Weights of a small encoder-decoder audio transcriber: 4.99M parameters, decoder layers 7.
Rows from block 6 of the audio encoder of a small encoder-decoder audio transcriber, named by matrix and row number. Rows with one number belong to one neuron. Each number is 500 + 50 x the weight over its row's rms, rounded and kept within 0 to 999. All counts start at 0. Numbers have three digits each.
After each neuron's rows are labels from the 100 clips, of 14976, where the neuron reaches its largest size: "loudest band" is the band of the loudest frequency at the time of the peak; "top examples" is what is common among them. Only what is clearly more common there than usual is listed. The data: read English sentences (LibriTTS-R).
# u: gMLP up (value half) (encoder.blocks.6.mixer.u.weight, 384x192), inputs 128-191
# v: gMLP up (gate half) (encoder.blocks.6.mixer.v.weight, 384x192), inputs 128-191
# out: gMLP down (encoder.blocks.6.mixer.out.weight, 192x384, transposed), outputs 128-191

u.248:507464498548505470425531464550499486457456445544539512514483491556483473433527494465469486458500421484503508425510536451485516564535519495559559558528618599511392502456446475529490518532551454
v.248:508588477467437434499529434547512498450437499528538496476524540558533502461509540539518580470475499529500505488460451510461470575544430532443464509503531490547599575468458500573518519522518568
out.248:481509499564506570543552491472445531459565481392531481434554441429541595517568482479451441551459521522473480508521549487523530469513520480565451498446488496467434498519605489358542541493500550
loudest band: 4000 to 8000 Hz
top examples: the word "such"

u.307:422452543445516484417541558566511470496503482502409612442497438490529501372521515447509503393550580493517491568459516537521562526475420415457508486561497455492491449644531553535548523511450500
v.307:532487607643432441584525432480525501517476449497491433482453497507472485580492513500438486393531448544530461508525461469439471499488431559514497402569506447449582465492533466576503517525497554
out.307:462507551557463513554518391427459488450524538447547438473602446538554448586466571554410468561505547544504435493450465456562450538494483568497548425492513508489450463391464476578469488527602556
loudest band: 4000 to 8000 Hz
top examples: the word "was"

u.110:364549488467457432596478539562475477513535531503550508509597490472580526521502536528528567480490538553455504389516364597476567500564557634433475538565455445447483516440437484614482465482516496
v.110:556446410539569519460474488432497569529468532537497503550583449545504523501419492534516508519499512555495484473546487474391454551571559621511555447405570545592442499473508456549420416576437485
out.110:489505584503447464584431524548515506535512524450555486519479441570548508584441510550449497452467392454373548476506547490448464461419568502529585498487362457459444439571565510551585507596479556
loudest band: 2000 to 4000 Hz
top examples: voice: female; the word "you"; the word "she"

u.240:548452545496474522537488555540564503528452499481461447503511471449449461442465465526634451498573546545578541477574589456519427547439458510569501479573525448548558483593513471453487489516473476
v.240:543566533495572516466502461525535485481519468461515482501523525499427566473415523501569505590553601513477485535490460557538508492474458494550484450492515519439528486513561453482533527631434474
out.240:536532499411480478534613524578492523468630444488536536575551533527541532478490555421466584492472471520563480463517513538459485492462525345590437445393496518483393536539554481558521453547562518
loudest band: 4000 to 8000 Hz
top examples: the word "too"

u.149:415539459530529443509432517475439510423539511411486499620521518570517404428407549499488431533554523518578460470501502621536484452469471521520432502569464540477360448447495465492527601530490578
v.149:434451454535501491515549461575381542471443476524455413500534505491475552551487453506447578521448531556433520428579512459437515487476606523518442638569545535588401547466478515512514407439540561
out.149:463495612510521515598607514451483388494441480509528576449519452508468584631488468542506565457499529463414477532535486412430559441591525503519558525529443472518605479614527518483474414543566583
loudest band: 2000 to 4000 Hz
top examples: the word "should"; the word "could"

u.382:345559565541500454621504544559440560504482467404544543519402516512510499484565533550479559508490458501517544656471444415583454413571496490434532513524534497604483544544523404548451498523418451
v.382:553448557521463541501487474430466454544575512514517448504451558569513568499494507519448402587544411512475533518515509454381515542570441355506484526496480575495451517497519459488469532499479578
out.382:519482473451504419538495538532526420437398586568525534409525549524435594422480541404513527333450523554514533416502504576487530469497569521478441554567461491479500485448499559519487507523456546
loudest band: 250 to 500 Hz
top examples: the word "away"; the word "way"

u.219:475403526543497563458430549457461561550448496573435536451522479481513476481441439473518477406482490537531408508475481514581478553439478449580468554519502531495582429355539504631455487473485455
v.219:473535580496457399462501533447502644595518528521515643632447549470475523495464449457485510548526523514480397524493441515536421525564456467560472405470464491496523460462453454595485444437441466
out.219:511562534458488519502495529430482492524512407503566416494600499552468466460520498440513447544446458552443545541478650459511405495540537428507558473519510462575489613514452543423499511476459532
loudest band: 250 to 500 Hz
top examples: the word "you"

u.344:516535442497461451439570545535417435519539479510481594501548468523473431521587486396531634498527583542558638439543586428487464443502506401653555543474418453463463511491531456584499536576505489
v.344:474469368351487626429566486562464570523441535558486539535476479614513478469551472496420496483499529511514471502498465494538507517457531488526572444429506525470533441406491440405548465515466519
out.344:418496515507512496471471553581503527389506448585498501463416525491504517368518540507497459621470543567377545495491475533551500476529484528479430464411462550412621464506546529398627498492469531
loudest band: 4000 to 8000 Hz; 2000 to 4000 Hz
top examples: voice: male

u.166:400516561416515468540455395543440560531516535467511530532605508577550450464445474512574583477508493533503442465541497494526540573534359491578476519493428545412529470564526403470514501526449405
v.166:547480528481488572548446449483451452500505522556506478588542534535433502483445461456454519554602462511429436569581528459530511506452481502550525529617482528508504496451453574407584612464450569
out.166:450498501571482456521507514411527462429594501530539486411573493547475574512495447486412571420397510421510562497501528611452480476474523481465514470565528450428426485527573443505493439557513508
loudest band: 4000 to 8000 Hz
top examples: voice: male

u.311:517462619452527494461550502537534452527421524548465541368456523445456503525548531480509475535502551454516462451471547555442435513488591494433464513514435434514523573506568461581527486491472424
v.311:528439470498424555491454506485465498566473517505443555458577460519438581478508531542531489508534536417568523582423537330431540459480479400546544510521490453555586501535519483488467503535564479
out.311:524522532484537657448329480534473529460504424426500428568485475589568523523533451388523545456545510483439502471517491467538375484439581522454532503510506442477444483512500567524458519443516454
loudest band: 250 to 500 Hz
top examples: the word "it"; the word "is"

u.148:461494482404464467549569482521466520431421576470515524523459452476466566414509538472518459398480570480469469516439539462545446488498548488454530506455512527462487510561513599585450449468483390
v.148:485493427459557512444573517504496491539452541499510496544522567447460555498507505469437520471571554452594445552514385454515460559499456521414490502509532519543554481510441492421466570469548502
out.148:442473499483464492518424545547455514501429404495518564530563406547503507522523495408446582510478419457473533578582485538527523591484516536505465494558505471505530528526461470521595576466452489
loudest band: 250 to 500 Hz
top examples: the word "told"

u.313:396535435516606502504658502563582422458448494500493466406542506511492460484594438495415534434499547439518394577478595514536447532518482429546508402584503588480533489536569444435469461574561480
v.313:481463493524436593576472618502515487523399499522566442503479523454540479500569515484484499581561543468495586396574544502569438514531494468517517475595584519514595461551523563542511468454482427
out.313:471520533455447390574500438504501452572456448552442588624526439499458500488440524556468486489467486479506450604529471492501554488390563529455491512573522516496648527444563549543568506555499520
loudest band: 4000 to 8000 Hz
top examples: voice: female; the word "said"

u.286:546477495517395551603563504545537409457461483433503449494475485560527540544457530527507516538513482526502450480500498606409589524490470466525480489513467497524479531539435497519548415425593583
v.286:538466515515488451477545496497461482454470545488563503492431509597528536608471492478524571533391480508472528526418502510460511550480490455557509525566499522448432533460419618525416474470535506
out.286:425545511514516536414500395573551464548589495525501485423377484454409479482447477494453537555446494556522458418527586557514510447504549527440558498429647440510464471506502473574471538535516465
loudest band: 500 to 1000 Hz
top examples: the word "the"; the word "on"

u.58:453409475468585464537550449447419467433473451391553491519498451459535467449454507462520521579415457527715472551604621479504394516473493439557519548480504547545477550510542540518507472578492485
v.58:496497507525533516435480471478379535524544417504557570538524536479463457395577501540555461560490447437557508570500528591396472472487410492433544474552488584497418519436492525591504503453548531
out.58:420541525485506507472565490577581586444471426510452544525568526523485502500497514554513454539465574536426508539440515461544527533499469524463447584486442543510357461394500464456422522506473540
loudest band: 2000 to 4000 Hz; 4000 to 8000 Hz
top examples: the word "she"; the word "said"

u.356:459545558448637462512340569480534541535591556495452519563545471450446482524540542428507458504486539546508538503531577523451571495469452547484488484521423503530443474529519472458385504551497508
v.356:464547504655502567546444500467554466521500529489511537556512525442431485509363433418464465455475421479486446385523448448554475546505523589513485578453474528457489511409411407469497507552544510
out.356:513576505509438555496575431363493545506577483673463466488609551457501413450543570509404484552503511461595541444474435407484495443529532435561517510501451453492548521545499470552471530488441575
loudest band: 500 to 1000 Hz
top examples: the word "i"

u.271:524535405461450586457559548466544505538486463538461533496514561493491512461465491531443418503551558478504456514576517504510591572528552460473541537519614516477454419489494446464447510506475412
v.271:496527517523495428537465516454596449525476435455537489421541487514547526527489465514520482485551484604473403533567503502606532480441506434404511505601440493482461512491482452504370452517502571
out.271:524425491427480444418492502529459418399566520552505542462458465523570531491479531512573469476498507490474475576510404456493479398494487364511422490494478560530538515476560514640519575454589454
loudest band: 4000 to 8000 Hz
top examples: the word "said"

u.348:509434494470473488533548456441530392577433391539527500550546385485496455490528532418560544573417519487511537432491519532472535507451441502558473458490539496528508512450476446535573493485436477
v.348:623467562564546551445445513448491566550434505585496450487455559375474490526488548416505486531430575462574467541480485544472545482512490510391433452468464488482507558499501488504438585491521453
out.348:509529406578465523535567510366476430535580570458461506526517518558415570512511446470442537513500484491528457451484423478378443562493438432592531426561550532492427517554545463518545503603488496
loudest band: 2000 to 4000 Hz
top examples: the word "he"

u.298:576511453477507509559531545489494593555425517493530540466468475552479492471467478511481467573629516534436511464433506568450566570547391560559476449542554544487462542498454518534477512565399473
v.298:578573501544556550548529595506387532496487479509529497582535504500554485596541450542404452541539501611471507499527503472487534578518402466536512486504448521533480496505453532483547449483485459
out.298:527467453534483445569579583543491456480539447537505520554537495555569470451434516511548430492472532526514494531563506474458419558468558547422578518554554504443476465465503475469602566494602476
loudest band: 4000 to 8000 Hz
top examples: the word "himself"

u.76:441482524466538512440529573544498528482460414503558522567427555505511554470466488549370500547578486435549475497437582463386470405454498506471460610560509602505616491479503484556522391466553540
v.76:447521591473464466396485515523546471452451464572549496531412554467477522530544431394621517485478498486502444564351526526619528498503477443507606488510464483466537465452445505534554447497564465
out.76:521555455463489505561421538458436522435513498484467450476531517496541489531500462542472472450513497507424481412521604538489561511511491591486437493438521504464411561530480547533444464637529448
loudest band: 250 to 500 Hz
top examples: the word "but"