config.yaml
hop_length: 160
tokenizer: "char"
encoder_arch: "gmlp"
encoder_width: 192
decoder_parallel_block: true
decoder_inner_norm: true
decoder_cross_attention_every: 1
lr: 0.0026
adamw_lr_other_params: 0.0018
warmup_steps: 1820
Rows from block 6 of the audio encoder of a small encoder-decoder audio transcriber, named by matrix and row number. Rows with one number belong to one neuron. Each number is 500 + 25 x the weight over its row's rms, rounded and kept within 0 to 999. All counts start at 0. Numbers have three digits each.
After each neuron's rows are labels from the 100 clips, of 14976, where the neuron reaches its largest size: "loudest" is the band of the loudest frequency at the time of the peak. Only what is clearly more common there than usual is listed. The data: read English sentences (LibriTTS-R). In brackets: how many of the 100.
# u: gMLP up (value half) (encoder.blocks.6.mixer.u.weight, 384x192), inputs 64-127
# v: gMLP up (gate half) (encoder.blocks.6.mixer.v.weight, 384x192), inputs 64-127
# out: gMLP down (encoder.blocks.6.mixer.out.weight, 192x384, transposed), outputs 64-127

u.134:530514485491518488494514504464529522556516485501531526497477501473445498542472504501474481506485500523510497478529504483565509501483493472561495503455511532543532489512515524525494444512483499
v.134:499519490469474474492508512473449517523497481474508516527511535512549463487497485479488493449479475532470492495550486504519508536502518496452485532512523508555535482529493452443475510473495486
out.134:505467464494465501510504500513529478471486504512478434516486512532509490483530526479564519495453537493540525509472521520494455504505527505511519507560500514489483483453518487526547539495521495
loudest: 1000 to 2000 Hz (61)

u.7:488530498490483532482498491468500534502504482505479512466506567496519498537468477504528480500471485553498506454487479527478517493478514493522478496506521474484501501500497517461440477472496500
v.7:525548517505474500499458473514437522472499454512510507492521462509467494492515467459496485518450480464480502494483518517482565514436487495456496510530481496513497503486465491511479489480511563
out.7:478506510492525484504464480508535535454516492494517490527525480504490540521494467472513512540479543488548476472498502479517484569463497488529517517491509532515500510487465480478465459505490510
loudest: 250 to 500 Hz (41)

u.345:513484515534478491540496484508474524510441494455501523497531489519521473518468478505514508484505482519500515479497520486533467478479493478523464490488497536496480484484517447527456516528522504
v.345:513508494497476475529534511509499466480502484519507516479490505521460501513499495489485522504524466498493480484484528474499517512499505495497502487449487495540530511488495495499512526457505451
out.345:479528474527505508453437504469532542518488486486520473491519455524504495531507523515500470519531543536530490525481468451500507489486477498524516501532533485440516493483455519488524483487504505
loudest: 4000 to 8000 Hz (25)

u.330:503462554539514430489493475498496518504485506476491525505487512477552488544507484489531521576484497519506490490500471535503510500471512514499507534512490545497526497440471525476513491532465498
v.330:490518459538491489447543487491525500469477492510503465517499509450464465455533485511520526498504491483486502502524478530514507503493498501524501532511522489525506501514526453503566515535503468
out.330:496544540496489514535523529514493469509542460493514468466529489483479464479493472511531488495461527475485484500517511486504480518478499496558545517507478501486468457529506495492481513462504514
loudest: 4000 to 8000 Hz (95)

u.196:473430541493498518558523529499474522479516500515511457493542477494518539538480485536490522487500490496472479492519526510470473497457473521470524498494463469492502569435526513518469543527494508
v.196:491519515501541519478492536493508469508511535506477488487538562502492481513460521499512466509468508499462470495540484520493493519530487477492488461503531555479498510477483483543475492544493500
out.196:482556492481472482427465484510489476504469540451508506546523500470517493470501555472516534492506487468519505496501476477489497522492533490526508486527489519480496445511496506478538475511493491
loudest: 250 to 500 Hz (43)

u.291:499485496521532521476546481497524524483524554520487550506453525459502463526533476498532502472500481534499538488491495460442531478475480473473507522522499470529522488528501491511497509493531495
v.291:539455493463508484508503471474501516500474470497513500477513494502494499506534494480480507522478461468517517501483499497535474533548494459494516555488525546474479526487486504495512474503517497
out.291:537459517462483537506462479498502503530538516471525474502467479459500505527471524517463505484495507504484491521506462524540445516506540505509487479530452503557478524564482483508497485513480482
loudest: 250 to 500 Hz (39)

u.353:474535505491466519509534484522499521473494474520498513497499465511519464505483534548487511507523500518487491558521542477514510486506474507520459479494481502521462500443541512522504483517512493
v.353:471523476502478490497519507517479521461508495508478540480531504457505502494481517482491507517492515491470515467511542497525484467488454527486504472521524488532495490550507507454475518492520514
out.353:490553509534488532511514520511484503514534514525505473531449507510516536544502486542493509501465484465519517469522496494493561495498485515488512502514527474468541457493532489490516497528472473
loudest: 1000 to 2000 Hz (30); 500 to 1000 Hz (27)

u.273:511521497497524495513504519541514477470491526503508493481496502515473529502530460561515505474493493512518443520512574478500498464543537536509503518511487471487492533561496509477498526485497511
v.273:509504519540484517526495477520456538499476469469550514513500493487509487520448485498440501506490468515524541462512469519531522540466503509524493496523498464492466517482482474505503482520484475
out.273:498474517500453508482477476498497489491517517477464499502505541482484522531473532426471516531499526528484542482511477492496486471466479532469525457508505518491491510496464479475474449528526414
loudest: 250 to 500 Hz (43)

u.78:485511536444532515487486511519477503523465471523525524489483521499488504530476511525506481527506506495497486512454500453498532470515492451467502530481506493493500488536494479512471510546454508
v.78:502501543479473527541508524513450515502519461523526482455526499493485467534493480515474461487483486508533506499472485523542478489505475498482537543545487495491497515450516509489470459508496477
out.78:497527509485475513466545496490520508523487501466522498492519497486472489522546517551482504532482515489499470490480523538515530492467473525475509496518461498465526546445523521476470506536472519
loudest: 250 to 500 Hz (61)

u.311:477472492523517533506518475457503494487493463539497504506449489522502523542522498505486480540495495497510506472487440505499530521494522472523517508503486500505489463482496554533469547529488506
v.311:477495508533499515491501486542485472508515481496483469503479512508493526504463462469496501543499496504519509477497491495432537500504513483541509495477438472518484517466499523514491502519501495
out.311:574494513504508489474509506535484531506446525497487510491516525482524488469489511531502475477492507512521468504506538508500501482537488528480492528504449532531496548534514496503524499460467488
loudest: 250 to 500 Hz (47)

u.0:513496510474491531530497508491474479475522480534504498440534522504522483494444471527480485499484523555462519499493486501506531559505529495521485509486456502497486490495523516533498511480512553
v.0:501486525498509490551525516504495472513486476496509485492523455519527510542553500467445465508475519517498477507506489516497558558525512532485547534453521468499524510501477485482513490532479517
out.0:492484503515533510538482469530453485480497438528551502502513513438533528480490510496506471474448465480493486533472506509495483578552471489516517516497463492477501501529486511519503510502496496
loudest: 250 to 500 Hz (45)

u.19:532495518515498490455493499462485452484515520467516491520504483507460458450484499479456504509467502480502497513481487496523515502508493478541499496505510504513518496492483516508532542488496557
v.19:479468538520484466492501483494506465521534515503491487529507475492500523561524495472484495514501500474532475486485481507479527531548533496503495471485522478493486520473500547494551515474516484
out.19:506489484502471527521497499462479531480451496483500515488500548515507518541511561474493492523514491453535485461513505538490488520475548454497523483507530510521503485496478495505514503490472507
loudest: 4000 to 8000 Hz (96)

u.245:503455578480496529460498492507507496521516450499481475496539504505500519495556513486503522471514536468514487455471467493491526515520493493517473539507489535501497529513491483472552469478517536
v.245:534520501548552508521511510516491517543498461474529489503482472521490490511505463464471484505534486487489501526517469535505503450525504495522506495517481459501540479518483511486512506552485491
out.245:511521492520541449526520521497503491506522515542565502493502514522508509476468490503531475515482476487507506502481482505504527459456502484524499483490474441513444504485478540497467493520483504
loudest: 4000 to 8000 Hz (41)

u.232:526484523496494548474537507517502500543474509514507485504467533514468499512496521492501525447509491474507459527511493527501477511483510503489508525502460522468549518511533511521489499527491501
v.232:461522495509506541506483506494475538483492496518528478476469495477496501455512476467475513505544538512460444531530505447454514515533539507481513455463487486493483503522439523478472515513468501
out.232:490495502500515451500520494501459463469519524486486488516476501520538535522537477507522514465490519531523551487455535501468474502512465510528494532498454510517491486473529523511531510444527511
loudest: 250 to 500 Hz (34)

u.144:550463502515456480532520500445488503494505532463502523522507462512520533487527510475497516503456505505488461562496538516516425519511496497493527514511481504500498537521475506488458508469480504
v.144:482472509462504495459509469476522484491543520525487523528503464498499493472529473518518483512505492565492491477490550514488492480438511518542518562545489519515482453514446513464465528534471527
out.144:481491483511490509542466537486520502534473485513512495514521484539500505497483506512473469482505484504522504522476475529551517517478515528534496496509546458492507513506507513510504498514465468
loudest: 4000 to 8000 Hz (40)

u.234:500516541529524459545508507511454508522507575489507485527491469527530505481541499522451499506507514506453452504484479489509516480511535499473536484494497493519476518471480456466516481532498477
v.234:521510520459471491468517518490503487502429532495489480496482509454518490520526538532526490542514472506533507470506504493487516465512525540500476506541506477539483477505507528496470507525508482
out.234:493476489455527560479481502504481545521469496549492495496503513499482521475463512504522514500491495539469502488492485527500519508477512517491511491463552505516481523488445475523489543482500471
loudest: 250 to 500 Hz (53)

u.308:502502538449464475505536451509519530496550512508533489478497496538518505527476543476463523505495514460467539463515491515459473505537513479532491492487478520517500507507504501515495501508483530
v.308:543508530528525488462550513503501520480530513488473494473516462506492509489519515538468556526490504505531535511499446511494489503471555462501519535483479512491499490545492483505512513502487491
out.308:516486459489507498506462470514507522524511466469509469504443494502508525471493521503527483479493499520502526514504527514479492493453490525486488517506468539522471505486513514491526486521506528
loudest: 500 to 1000 Hz (34)

u.323:532484520484457499495501499505513505461543513456464497485495543467472539482480463481479498507498489470490505512511520522498485482478469486496474484502488472492487519494445532518458549495498528
v.323:472491481517480493508514479430520455501490533517490465515507498455497535465499512520536513468509520514539476521496457496504510488530497499492486498506456497469472475485484521459524492514519496
out.323:506493511450487510545496558494516479490491491496528497468522558491488529513541509498523484475482498494501478511556494540505552525499478469519538509486508494459510453529526462533507499510530501
loudest: 4000 to 8000 Hz (75)

u.117:514492556529549472484534474517496536497515509539498505508475445492498480544534532501523507496519526500480521491496474488469539497520500491478466504491499509488487423477527479536501518493461494
v.117:481496494462484490513500489430494519493475522467523449501483490511475547514513473522472514468513525496524507465496486465497502518486493533513496552488517533478493465517534519493470527532485481
out.117:491459506489523528551517445545451539470528478513489509502507462456488502503567544510472480512537477514518465476486504518523456488482561502482545517481523502504474482505517420495505525483561494
loudest: 250 to 500 Hz (33)

u.18:518503523504487478538522472509513477541483477483486500517466514488481510456467514537489484555509487566479487507475527519497473505506475473497458515515520494521526461545505535516504463507498486
v.18:512471526537526500505531513551553520541471578480499504506491521527521526511486478492488481501491523490487515490511542524538482505513489482503471493495467473481543451532475516488519490504441467
out.18:493512495474480539527466494519459514475503498526509514502503477564501478507519488506469503499517479482524469543556498496540514478497461463535537486535497470526512466474511477498462504473502469
loudest: 250 to 500 Hz (45)

u.155:558455511522569503525486505444469482540503483538523536498502521521510482534474508474462523476517493506471470452516505524465502495503439492477501503472470541495474465502504512501439488496512522
v.155:520510441506480522540497505528461467520490504504498508536537506478528497504476533486483454460528481497485514459486489485566526496490541509533521507477501466502490460507521548530469458513484504
out.155:465518504540507503502490502512480471465477499500494470477511503502480525469519515510446498505495514511498472527465501479469538517532518486506519500545500502507495577528507499470517511529487509
loudest: 2000 to 4000 Hz (86)

u.113:530507493515509534489495487492517478504446531448493495497477487526503520454517485527500490477461458506526511533501450486471474517500562509480536489522456522542452528472553523468498511524477511
v.113:526517449469528474463508491490495522496526522476452550540531514533480554507522537510525518495503507490499486495552509517469479507483532491502515507454489542489515550529478471470499510512492508
out.113:511504528505503514485523477521496497502519531498531513511488453501478483510534464483484505500460481527488535511494533494470472506502466509490464499505466524535494497524509512480530493484465472
loudest: 250 to 500 Hz (52)

u.220:503549504474484488508545492453545488508547497483528518534500505485460495523503476503482504497494482507469528524496562451497507492566463489533542530489517503521476495504469496528538481491503528
v.220:516490504477511506465492534472522458459487547508464517525452550479492497489537526513514482523471508555487492500481495560506496503475506475466536530506465518540449445509472486510528491500528509
out.220:513493508523513551482539506523444533537478477500484489495509514523551482496479526493492485516494510472494512481532491505525458478486525495501499540520522460479539473487509497463543507450517509
loudest: 1000 to 2000 Hz (42)

u.280:472461533466531451501451461571534509520508509471516512471523496529481493492521500484485457537520520511517544482482476482487519485523529509529491489503520514546491485503493524523470537538515476
v.280:492456501472456486505476500490525554473479445514540476475517477507534532505504490512468561511519525507557481493510452512486464487522542472479488503521524495516525495512532484465514465515457486
out.280:495484501503519508498505520517437518523540548508476488492510496500500476483443480526510504491446507460466537517503499524500510544526523539500504466466453491556524513452570521479449460496515533
loudest: 250 to 500 Hz (49)

u.79:514534501493475533496495511520490499484486510471462491466472536524495498533523458481498540516526519475513552508558482513485500472484548473563481525532500469479449527498478522495513493492458453
v.79:505491476484518432524467518479487490525506521492528530540514461487470498513523462531526535478504528540532519490529500483473485496510514474506472502474501488487493548490526509507474515446532489
out.79:530513526448478488547460512471481496486483491464514506544500494531463511558477449461500506482529486530470508482526484488504508464472510508525501541499501576488506548515471512509450546537483489
loudest: 250 to 500 Hz (74)

u.161:489476487539484459537496486475486513502515449523474481475479494454547489503466465507478490502530469508484492541499491462489514524491456497489492516447519484514508487508532505540501479453530532
v.161:521453530510470468447556530487547464487512500507527527470524494526499499493539488508516481478520535486511469526507500516534518555491519544476467484498487506530512461515492492529492517508505528
out.161:510498474493523503520481503499514547510510523527501499520449527501507492491508488508566544507503526491505519481518550507491487451511538498488485497524414492478457531518483506513560459524466506
loudest: 250 to 500 Hz (38)

u.218:482483499475470527517504477503511498525539485476497468517541500468525577488518487488490536497500504473508463502550488467488509542483500503501474490510574473488471516518525485508528528550520499
v.218:526490464501538510484487517502533505535520524458505467506453478503534506526495511516511480484526523510502512462512461480478527512496529494484487514512498467487506518480483534517533489479510496
out.218:502496482570526458490515510503509469507475492483501521521476489498507499506497480483493509506488476510475455465497517510518546491500520512502493511472489551508482521478511512482490526491496532
loudest: 500 to 1000 Hz (39)

u.216:518514491477522466473538446479468481499485494489475504474512511499496506487506485488449484539533486525449477508515540503486505468527487561468447521503512497489535573479490508540536467514497507
v.216:480497499524496474503532508489506511486510513479496481448518523496547473493541507491483445485525477502478455515540506502457515446545495535522472454519482485509499483513479484597525544511474481
out.216:508512505480493522517487538508509512457532530523488507517481472519483534511451510529513498472487479495544531476504461493495530530466500482548527504480486496499500503486486511503496554524495482
loudest: 1000 to 2000 Hz (29); 4000 to 8000 Hz (25)

u.292:546478529477460511508513500469500509500529557493449487535464509554500460545493476471495487507473513507471507495463498510465487461487487548507535524522517524504510471501460513505511466480500469
v.292:502511485478483465450505497510546566524469458529490475520485525507459478487482539514455494500493479508514506550551511539487494479543491469501519544500486554482540487521498558462520505513515465
out.292:540473520541456513535519480484515441497460508534514489485550507525496505461482496495514506514476504512513500537526487484536513495501501502487529483479466495504508487497518539481492529492481536
loudest: 4000 to 8000 Hz (81)

u.298:538514499512538521501506492479448489494511465477515551504494536508497507482499449507511549453512514503525496478495525489530457468498554519539511483512493484440495505491481495474469536490513457
v.298:535540499458519501480478458465512503470522570477448507507454438514477508494516493531470486517524505491493475513540519478507495495502523484488464453502453550480496444523515501515474538518526463
out.298:480507512467498484510490493491447506454529489522485488483524520500476442523521543548498542486481465495493502523503513493472528505478504504459490560495491511478514490474516493517482456452437519
loudest: 4000 to 8000 Hz (30)

u.191:526543489487480463473514493475513547469510513468488534479502492520538438510470478506495512514501520516465462526555528507506493508516488488488497512548475461496512519466484471538476508490514494
v.191:500526492495464492464487505471538464529573489515518493520490524501510510513520508554503504510493526542492523472532533461513479527473506521520436504499506491517460535488474500502490529490508509
out.191:466492519456513459474512477455509512490470460499517486491534544496504484504517516551484484482479465475469472520518513505426483490475505524515514510484514502504453482534492509493467519536538479
loudest: 4000 to 8000 Hz (97)

u.255:539479521499492507485540487546489542494487480492516489440457487509529491488546508456485457463513498555470514490486529523516519484533498529503503471478490489512525477491499479475481515506529480
v.255:442499496485548486519536482493523521453504500485520488512534531495563479504449489510498486504543522488518486511484526493491527502508487517517520502508530478508457509486506512515501516517499488
out.255:451473566492503510524537494458554472478512535494516455487521496475457553509462468474492511510509534479492512501437502494504507518504485517539480485516488480564462571506494491472489494457497497
loudest: 4000 to 8000 Hz (26)

u.363:493501510512500479525516536523532501507516549467505497502480465533464456531497524496505529543512498525497488486518530520520469479471494486448461512506482476476525482525519487471448492506465492
v.363:508467531497511511521553517491504462466544514470486471525451526482567505550535472496481470487499495508487491513491475493510504520470499487538499477486548500535500490474502511501488492508541477
out.363:494481501499485504521513498522505502474497491489466461467567495504527489527488508485492511447484520523496512465482487470456521521540490515533544518507481466542495546484444526520497526533497511
loudest: 2000 to 4000 Hz (36)

u.373:493508547450460514499533483483457503494498460496479522512477506500456485491510495491458490489521503443518521490458502538497468495508499538492500498507475502536506521554499504521540482486547491
v.373:518501508531496517523487483486476485574447516446475481514529513513490530505519508512491488558497486537521546492442515464494477499511491493496518481540516508487494517545474522468484501503537499
out.373:501531466537483506454502533485483455502511520526485513509487475519539512516483518446469504509491519499460468515534516510589510473472500510532468519481510494541535507462513476494517546503542503
loudest: 4000 to 8000 Hz (81)

u.108:473511466531453496473496504499504480527521488486509474499499488524506497491479493456488540524482488475510438570493505533494511522467496495470495518490528483515484503491524494500493473493497463
v.108:492498513481446517487493524477506515500475476493510502502494479499502517492481475537487507525491460501509517471495504496489501490506503494497479511503469506484513496494515515493472512473470501
out.108:503457496495452506507496512551497501440500472504500456510473498521466470509516477510506505449535493504499490528478572502529470482497458501523516513498487433517510485488442485492488506498539492
loudest: 4000 to 8000 Hz (30)

u.339:418486505492507490510486498504504482512488484491524506479493526477504482504514477516496507534518477551484453501526455524458548510462477500492503485509481536497476496526493499467493529530531453
v.339:452453514505521497538503484463486518494505516476483489516536497472514468499484568518521503498500480490528479528536486478503501478502494479510487481525528552514480477508518525502535483480509466
out.339:515499467456527494524460472449487483533480531504464505511494500494527503481462518506473479552508581529524477514484488459474480461490497539528477512472552487478521483488438482450525553543506501
loudest: 250 to 500 Hz (47)

u.282:502438482515510525564506501479528494531520475504501508481493533514547498530463524482477494514494527540502490495508533520508513473529472490496462480490516493491503489462484458515527506470509478
v.282:538477495450492483479524456516463464476526510456513508497532523514485492477514489541505498484522511509547487505549492495535483501491501528489532530522479526496467500526542476495458465452451490
out.282:485512507488503503476519463489485492466482512504568494467531495515494498497491502549546511488542485501529497462550479494501477485504524522513478455495459512519469489516482528421465499497501496
loudest: 250 to 500 Hz (58)

u.267:478455488512485502483522500489515491500518474515467535506519513479503510458542541484496505520476526483527452493474529493514567467501465552502497478459513478511484511504503475527488484502508460
v.267:486484516470502485496475482512501492523535471530518471485523516488507491479516522482510506426524489476453496502492489502491452495537470508505493477470503521522548479483476535486502465503494511
out.267:532551481446557506511523523469502500518523530537492527517505461487499518542490533486487501505485516512495489466485469498439494534473559539489501487490469529500476514516501489494533478537527470
loudest: 4000 to 8000 Hz (26)

u.166:506531487507518484443487474518453464540564506503536494489518501501503504511479467508513521512512502467485502497511519464500474524525477468490521507464512561492504491479491477534507487504496512
v.166:551454471468507503518487540499522509531515502519472465500496522520502538478501515472492534498483498494483537470520454510568506512443489517495547501481515539468525439490515499509468497503498471
out.166:525504478471526457483496509456474484482487501539536512550507494503502473499506503539518496482489525491536495509518491527492531533469531554469549487517487495497506527483516495474478480486504490
loudest: 4000 to 8000 Hz (33)

u.149:470489507512575494484484488495527521495548544501483523495506488483462496480483497490452485492442502496526485497503485491473468466484452500514496520500522495484513476497492516478519520493510463
v.149:483501516520494514491539503514488500521493517500553479533532438494466458480495522478476471458470491519503511511489499468462521516498507457501497481487503513529537491503489490495447495509538520
out.149:479476479458508477507455496477502507502507502479463473489524508520531491485489477521517527506501479533474493501480485525514468507468475485439498449522490504491559493474517512499498501535519517
loudest: 2000 to 4000 Hz (47)

u.9:466518500440534521508530484536488507517483503503511463507472521480500491474531504493517484499496471541481512490512483440494542519496453519529463486469526488511511489444476478494514453487549515
v.9:490483492484498518501575479503498495512547563515526500505476490493517487493508558499498467522489500528540526508512516468476520500487472484515504525510502464508551476489467500523526515478470514
out.9:498502495494502508480494540505514500542482479511507495534516507461468488495486510499505461496506503514494459491514519423441511494540483494500479547513505470552527480497525472507483498530542497
loudest: 4000 to 8000 Hz (32)

u.266:484508538496524468534534502483541502500487478483527531515497469489525478538476480467510508537457526498479517510526496472481521472500466480460475514496542465514531504475491489525513498514488523
v.266:507535518532494505507523481553471488503548515505550473515464549500499489458497473535509464497480500470482540482477494513516524523424483449496501447507495523478529491488519471493488490473466475
out.266:474470530554477499531508505456536482480466523524493515505470454515499432491523486528494482483470545484497520506507524505502492503492501473511470461536526478455527516494502519514488505546507507
loudest: 250 to 500 Hz (34)